{"arch": "mobilenet_v1", "model": "masked image model", "dataset": "photos of plants and fungi (iNaturalist)", "train_examples": 45211, "image_size": 64, "crop_scale_min": 1, "horizontal_flip": false, "color_jitter": 0.2, "method": "simmim", "mask_ratio": 0.75, "loss": "l1", "norm": "batchnorm", "activation": "gelu", "depths": [4, 4, 4, 4], "kernel_size": 3, "stem": "deep", "widths": [64, 128, 256, 512], "init": "torch_default", "optimizer": "soap", "beta2": 0.95, "lr": 0.0039, "beta1": 0.95, "shampoo_beta": 0.95, "eps": 1e-08, "precondition_frequency": 25, "max_precond_dim": 1024, "merge_dims": true, "one_sided": false, "adamw_lr_other_params": 0.00098, "grad_clip": 0.5, "steps": 26800, "batch_size": 64, "epochs": 37.9, "lr_schedule": "step", "warmup_steps": 1340, "weight_decay": 0.02, "adamw_weight_decay_other_params": 0.05}
Rows from block 5 of a small masked image model, named by matrix and row number. Each number is 500 + 40 x the weight over its row's rms, rounded and kept within 0 to 999. All counts start at 0. Numbers have three digits each.
After each channel's rows are labels from the 100 images, of 14976, where the channel reaches its highest value: "patch colour" is the nearest of a few named colours to the mean colour under the peak; "peak at" is the part of the image that holds the peak. Only what is clearly more common there than usual is listed. The data: photos of plants and fungi (iNaturalist).
# conv: pointwise conv (model.blocks.5.conv.weight, 128x128x1x1), inputs 0-127

conv.31:551410529478501531497477527561527516439592470492541510556530531599536418528494467485478548464516439462474523486532525470464551527506484445581534445471496468454515516565525524450459468432469509477540503523505500532482464480535505551511493512505493521488451487516483509536513487493466503596492494503513565432589546534478546456522543475510526489499493389547458473577588535541463546476525
patch colour: black
peak at: bottom left

conv.122:467410503495477470487493527503472445540531526506474482453523465495510449521486509514509504531444510475551498452533533496529533494557508533460499500464474451558395435503572477463489517446563508522475498545485455554457596480490426513457523540494482502548450477522550535486524507527623427578538488486539540494537535531481512474495445488488498493601417480572553530489506506498444483407525
patch colour: green
peak at: top left; middle left

conv.26:466478494542529511555472449518532525483503489469550509452576506505473538524467546523470508438446526469455454492510499509585484551503504502485502529461438459519367454557468501476510472500523446515548451524436521493493454543526536571533521459507514553477456478511513512597524531433473482435489543574508504437459417437484512575394469511478480487483472548468482567436501505485485486447521
patch colour: green
peak at: top right; top centre

conv.40:466490536463382522479520476571470516487564463507448518505565481460507460500500529534512469534519448536501472490430494456509392510521428569513488460483517527502495474494499557512479471542474501524476474474485552547536501517553498485498616509491445521523536482480505497497454535541546487467451523600445461582546442603476451517565546522528459542513462496522410545536518496502514559499505
patch colour: green; black
peak at: top centre

conv.66:482472523618510463508532451477546512565570470499496496470426429494521476517537499540544486478489626513488465533455416534516498517480500538508463502465496531553520501516551505505483455493484518509546449482473456551502487494434433486525450452496477473459534463527482501456552549463400500488515497509520467449425494509520511518465588551511542479466412476453545415477512548468515458433551
patch colour: black
peak at: bottom right

conv.98:521572454546546454504471542525445492506485544492451454519516538558499459466467480520431543465506520542470504558563510493494467508515484475505453521495497470541506523469464464532530585460538466493509480483441531553475519470491497455483524503574466470495481449520503502499455532528540416446502439452473524516546509587462454540595488505485415492502503515500482557424508568660483564495539
patch colour: green
peak at: bottom centre

conv.112:473527444496510464577542500575507465517529428392448561453458549493426481507447556479512511523515541464480484453466491566544498525473598387474508476473491463509496493480484437488570450518522534450455592566516538545551521502549488505508541523423512543576492474497557500454468528500534533486467477458499484493504450492484495461569526492449468476494482444513485533520575488550512493512525
patch colour: grey
peak at: bottom left

conv.77:428510512631502523521471544463518458471544453559444454509518504504485466534439449506551532542537485446498551450463502482480502495430545438502487571556472485469448495568551457477543478525490467535516470512463658502494510482483480502463528455520442505456510487503480455481483440480436442480423560560585504495560507505522539567517510525496470460553500528456509500524524489503481505480519
patch colour: black
peak at: bottom right

conv.107:403482509464535463523476512522541490485427505514493489465506495526473517543598478565535493496516475511510485515452520483417580524493526470507485580464512515479454561536465476493499510539458521574481512513482519491493507507475511503510463490529432471516519477568490481439515515467482506500512667578559497531470484516506497623442529411486531475549487495489526422440438485494502501435535
patch colour: black
peak at: middle right; bottom right

conv.58:497549511496463495537435475497468567504546526501488491506533459504456498440690485558490496513464527474475464502470504491573484443569441452506463500507458506487552533447487491506496532530490541502429509434524561506512498532487461493459546431516584529469523526480468485504440525498448529554508471400557537522489558473522506450554502518480493448451550488436492485554460488528471488527433
patch colour: green
peak at: bottom left

conv.75:457509533543505532456475474576571452622526492487493519491522489507468474525495515446531643501497565491494500578494520443451581495522463520461507482515454499491464438506428502480533444468487460484514472472501502501518502474476531486492467498549469523499536484489531449455596527404496467505531538505554441508548480507512489442495474494475521452527645560474478439507471510518459493486467
patch colour: black
peak at: bottom left

conv.73:544473571485413492538545582489510476526511524571509581438439535519443529515466484518541505455468484531497527495523434496500422511557531461496513525606482454479507534521554462469450518486521525442474510467538556539562457480520469548471522453457457562490525530522461491411489511502479528516521424497525477419508486484499448466547567450512497422433517507468560492421559499476528482480485
patch colour: black
peak at: top right; bottom right

conv.118:475527525493453521558529514549565421502518484530470615478452543461517509492474478546607465512473528515519489558547536549469463496512517518457480561483509553532504551484459520490498552462562474458499474457443492509499477530510539530447415483513478565506490534508487571479447505409495546487520562467468481538513551582456566475465485519521530465392512528512507491521384534527490513518500
patch colour: white
peak at: bottom right