{
  "crop_scale_min": 1,
  "color_jitter": 0.2,
  "method": "simmim",
  "loss": "l1",
  "norm": "batchnorm",
  "widths": [64, 128, 256, 512],
  "init": "torch_default",
  "beta2": 0.95,
  "beta1": 0.95,
  "one_sided": false,
  "steps": 26800,
  "batch_size": 64,
  "epochs": 37.9
}
Rows from block 5 of a small masked image model, named by matrix and row number. Each number is 128 + 24 x the weight over its row's rms, rounded and kept within 0 to 255. All counts start at 0. Numbers have three digits each.
After each channel's rows are labels from the 100 images, of 14976, where the channel reaches its highest value: "place" is the part of the image that holds the peak; "colour at peak" is the nearest of a few named colours to the mean colour under the peak. Only what is clearly more common there than usual is listed. The data: photos of plants and fungi (iNaturalist). In brackets: how many of the 100.
# conv: pointwise conv (model.blocks.5.conv.weight, 128x128x1x1), inputs 0-127

conv.37:113119118103099178158150089121118105156159140129150140118144110134096106158128124140128104110136153142157138131127150150129099184141100141140124135074140119132112096163106145127149099122151154142093139107092119130129061108164117141141127112139147123114142121108109131116120138100092123146111159107128127114179175146112119103092203131109130150115077116128074119072154099108137141126119
place: bottom left (56); bottom right (33)
colour at peak: black (98)

conv.125:152151105129135099135142144138112116134096144130120118139129109097102107116132120147184101093110168132153166164121111143113128121108120092113128130151103175134132136109108131096134168097112158129152169140100094123131161143129130130143117126177143131092076138138122174156117094135151117140129136099148075108117131120143149092095127165132127145160125080159157177124097142146084184083122
place: middle left (33); bottom left (32)
colour at peak: black (36)

conv.114:136109129168155109154112131139137155124116143131129151128093132116139131111125133126147125082172149156143134153146147198113100147118127092131091131142107137134103187137138103121153102121130111145086119108142082136114152110139140126088130125141106151115137103133118173112138176134128152127167143121149100127101230149115144140137131129191092116137142121155117105156124117113117156178125
place: top right (30); top left (26)
colour at peak: white (76)

conv.102:172107141198142082143164079130126123159160132111095121059140142101138127141118167154134098123190110148116113168140114113092109132119123156162111121111152151141166134124102132112094124140111154116104123173104114133131105103134148116136125141136094124120122105120120132133127096117136138149142145132109090132095141138181135115145116102096105193105147176139080136106126140129120122132136
place: bottom left (47)
colour at peak: black (71)

conv.108:143119144090139095123152109147107128134131072130155115101120138180130110096091130148132138147129130161119111134120104159172090155107178138096163120143121135079092119117124108170092156087143126091095116126133143125118152144142150098159161127141141198133145159129113138127115130125145132107125095085135107142141146092156120094149108123117103152168138157103155119098171102149115130122167
place: bottom left (29)
colour at peak: white (75); pink (25)

conv.93:157151149139134126117151115152101113164127099202095121138192174117132110153106153160144119127108152118130154131154145122127123126116153113107121162143125104126146136126152137131109082050132130127155113108121150154173149149130152111093139138103111108122140104086173160092131086141159142135086117132124100128106137184116104141128116179107177124139137142134150119117116104130144149120132
place: bottom right (60); bottom left (26)
colour at peak: black (78)

conv.74:164122142157117124098084120137120109131094162138152136149108124130128110139133129179227139136104114121144116126127078096116105185165147116159140124060132125131094145176134115105122137142109147139111130151094151090106153120106112125127129133120134129133138136114112113117099128120136138145125098136097113141106094156118153123146114200131102089116092131102122133120147129116126194131120
place: middle left (38); bottom left (28)
colour at peak: brown (66)

conv.88:150105145122122155142127164106190115124188117158142115117121140134108131108142130123134147143128128122240147126127126139112146174127105158110138170160165141098114144134100113109106145131148136092140176090109131153120144121131114129115152136136133128163139157136119114109157130076118113096107126134180162132146140123150102113131133099129126116157135135123075084122108143107129086123164
place: bottom left (70); bottom right (30)
colour at peak: black (100)

conv.109:103112121134132052141152150172143141118127133083154134070165121123158144091108141099131130096113134152132113114141122108143128121159118140158181176131115141154110091145141097137172136112122191142109124147184111134127103124152106109087127130115138110140129105120114135149121170113144121144124117107166132121057141145145148080120138155148176132149144125149148152118124116123140134120093
place: bottom right (52)
colour at peak: black (95)

conv.89:130109143131142129159195106153155100112159108098128124120097127115153146105116135148121141151132128116133112124107098124172116129089119124147134119091148110145156159141097120122124125150145172084141162087140102172163113110109122153106111102129168114127119118137105165098110207156145174139162158130162093129096121161116144113143147129079148113117108122086123171120143146130135135095159
place: bottom right (92)
colour at peak: black (100)

conv.113:149135094136106128125167106157114132075108109145121181103136151115127133125138089133147103127088113143110217143127101088129120132123140105161140156129106139131100180131140112129133121144130134152119121133150114112157152119113105118113125127129142145088094106131146152165114145100172140132128122130114136148088126182124144126080161110109097125069108104139073136127172167131121150152103
place: middle left (38); top left (33)
colour at peak: black (95)

conv.94:115111134128149159134153109153118094115106113120141130126129089125188152150125145150116124112136117184160130113125137148113140098119165108147087074148145116143127103135083108119134144127132136124185137123086159125140140158154144117124072124115121129108118080116137126127149138095119127117084160188097107164177137142132105119143085111117154099127117138134127152074144122153130185126167
place: top right (97)
colour at peak: black (95)

conv.70:134084132108140137124189151113174198155107115164109122126128123148127137125158090123134132126121060152136150147095192150124116119123116121134144130143107157125180123106119152116135121121127076160136138127146112130142121181101133137132133132152142124087106110127106140115126099162092127087139125112146130120124099141099102126115157099153132144137102104127094157178193130122153150148125
place: bottom right (47)
colour at peak: black (94)

conv.127:075162120142145173102129128112155136115092109108113110174135129142101141082115144154151122114117088113118122123096151158124163127113133140115091143126106153132123132121162127131122240123098107105098122124115127105109093162140142131119100126117127122163136139146121128167128109122156121094146119172138131147108142114112115143108090153110142094131098155133157106100070116174161147124125
place: bottom right (25)
colour at peak: green (40)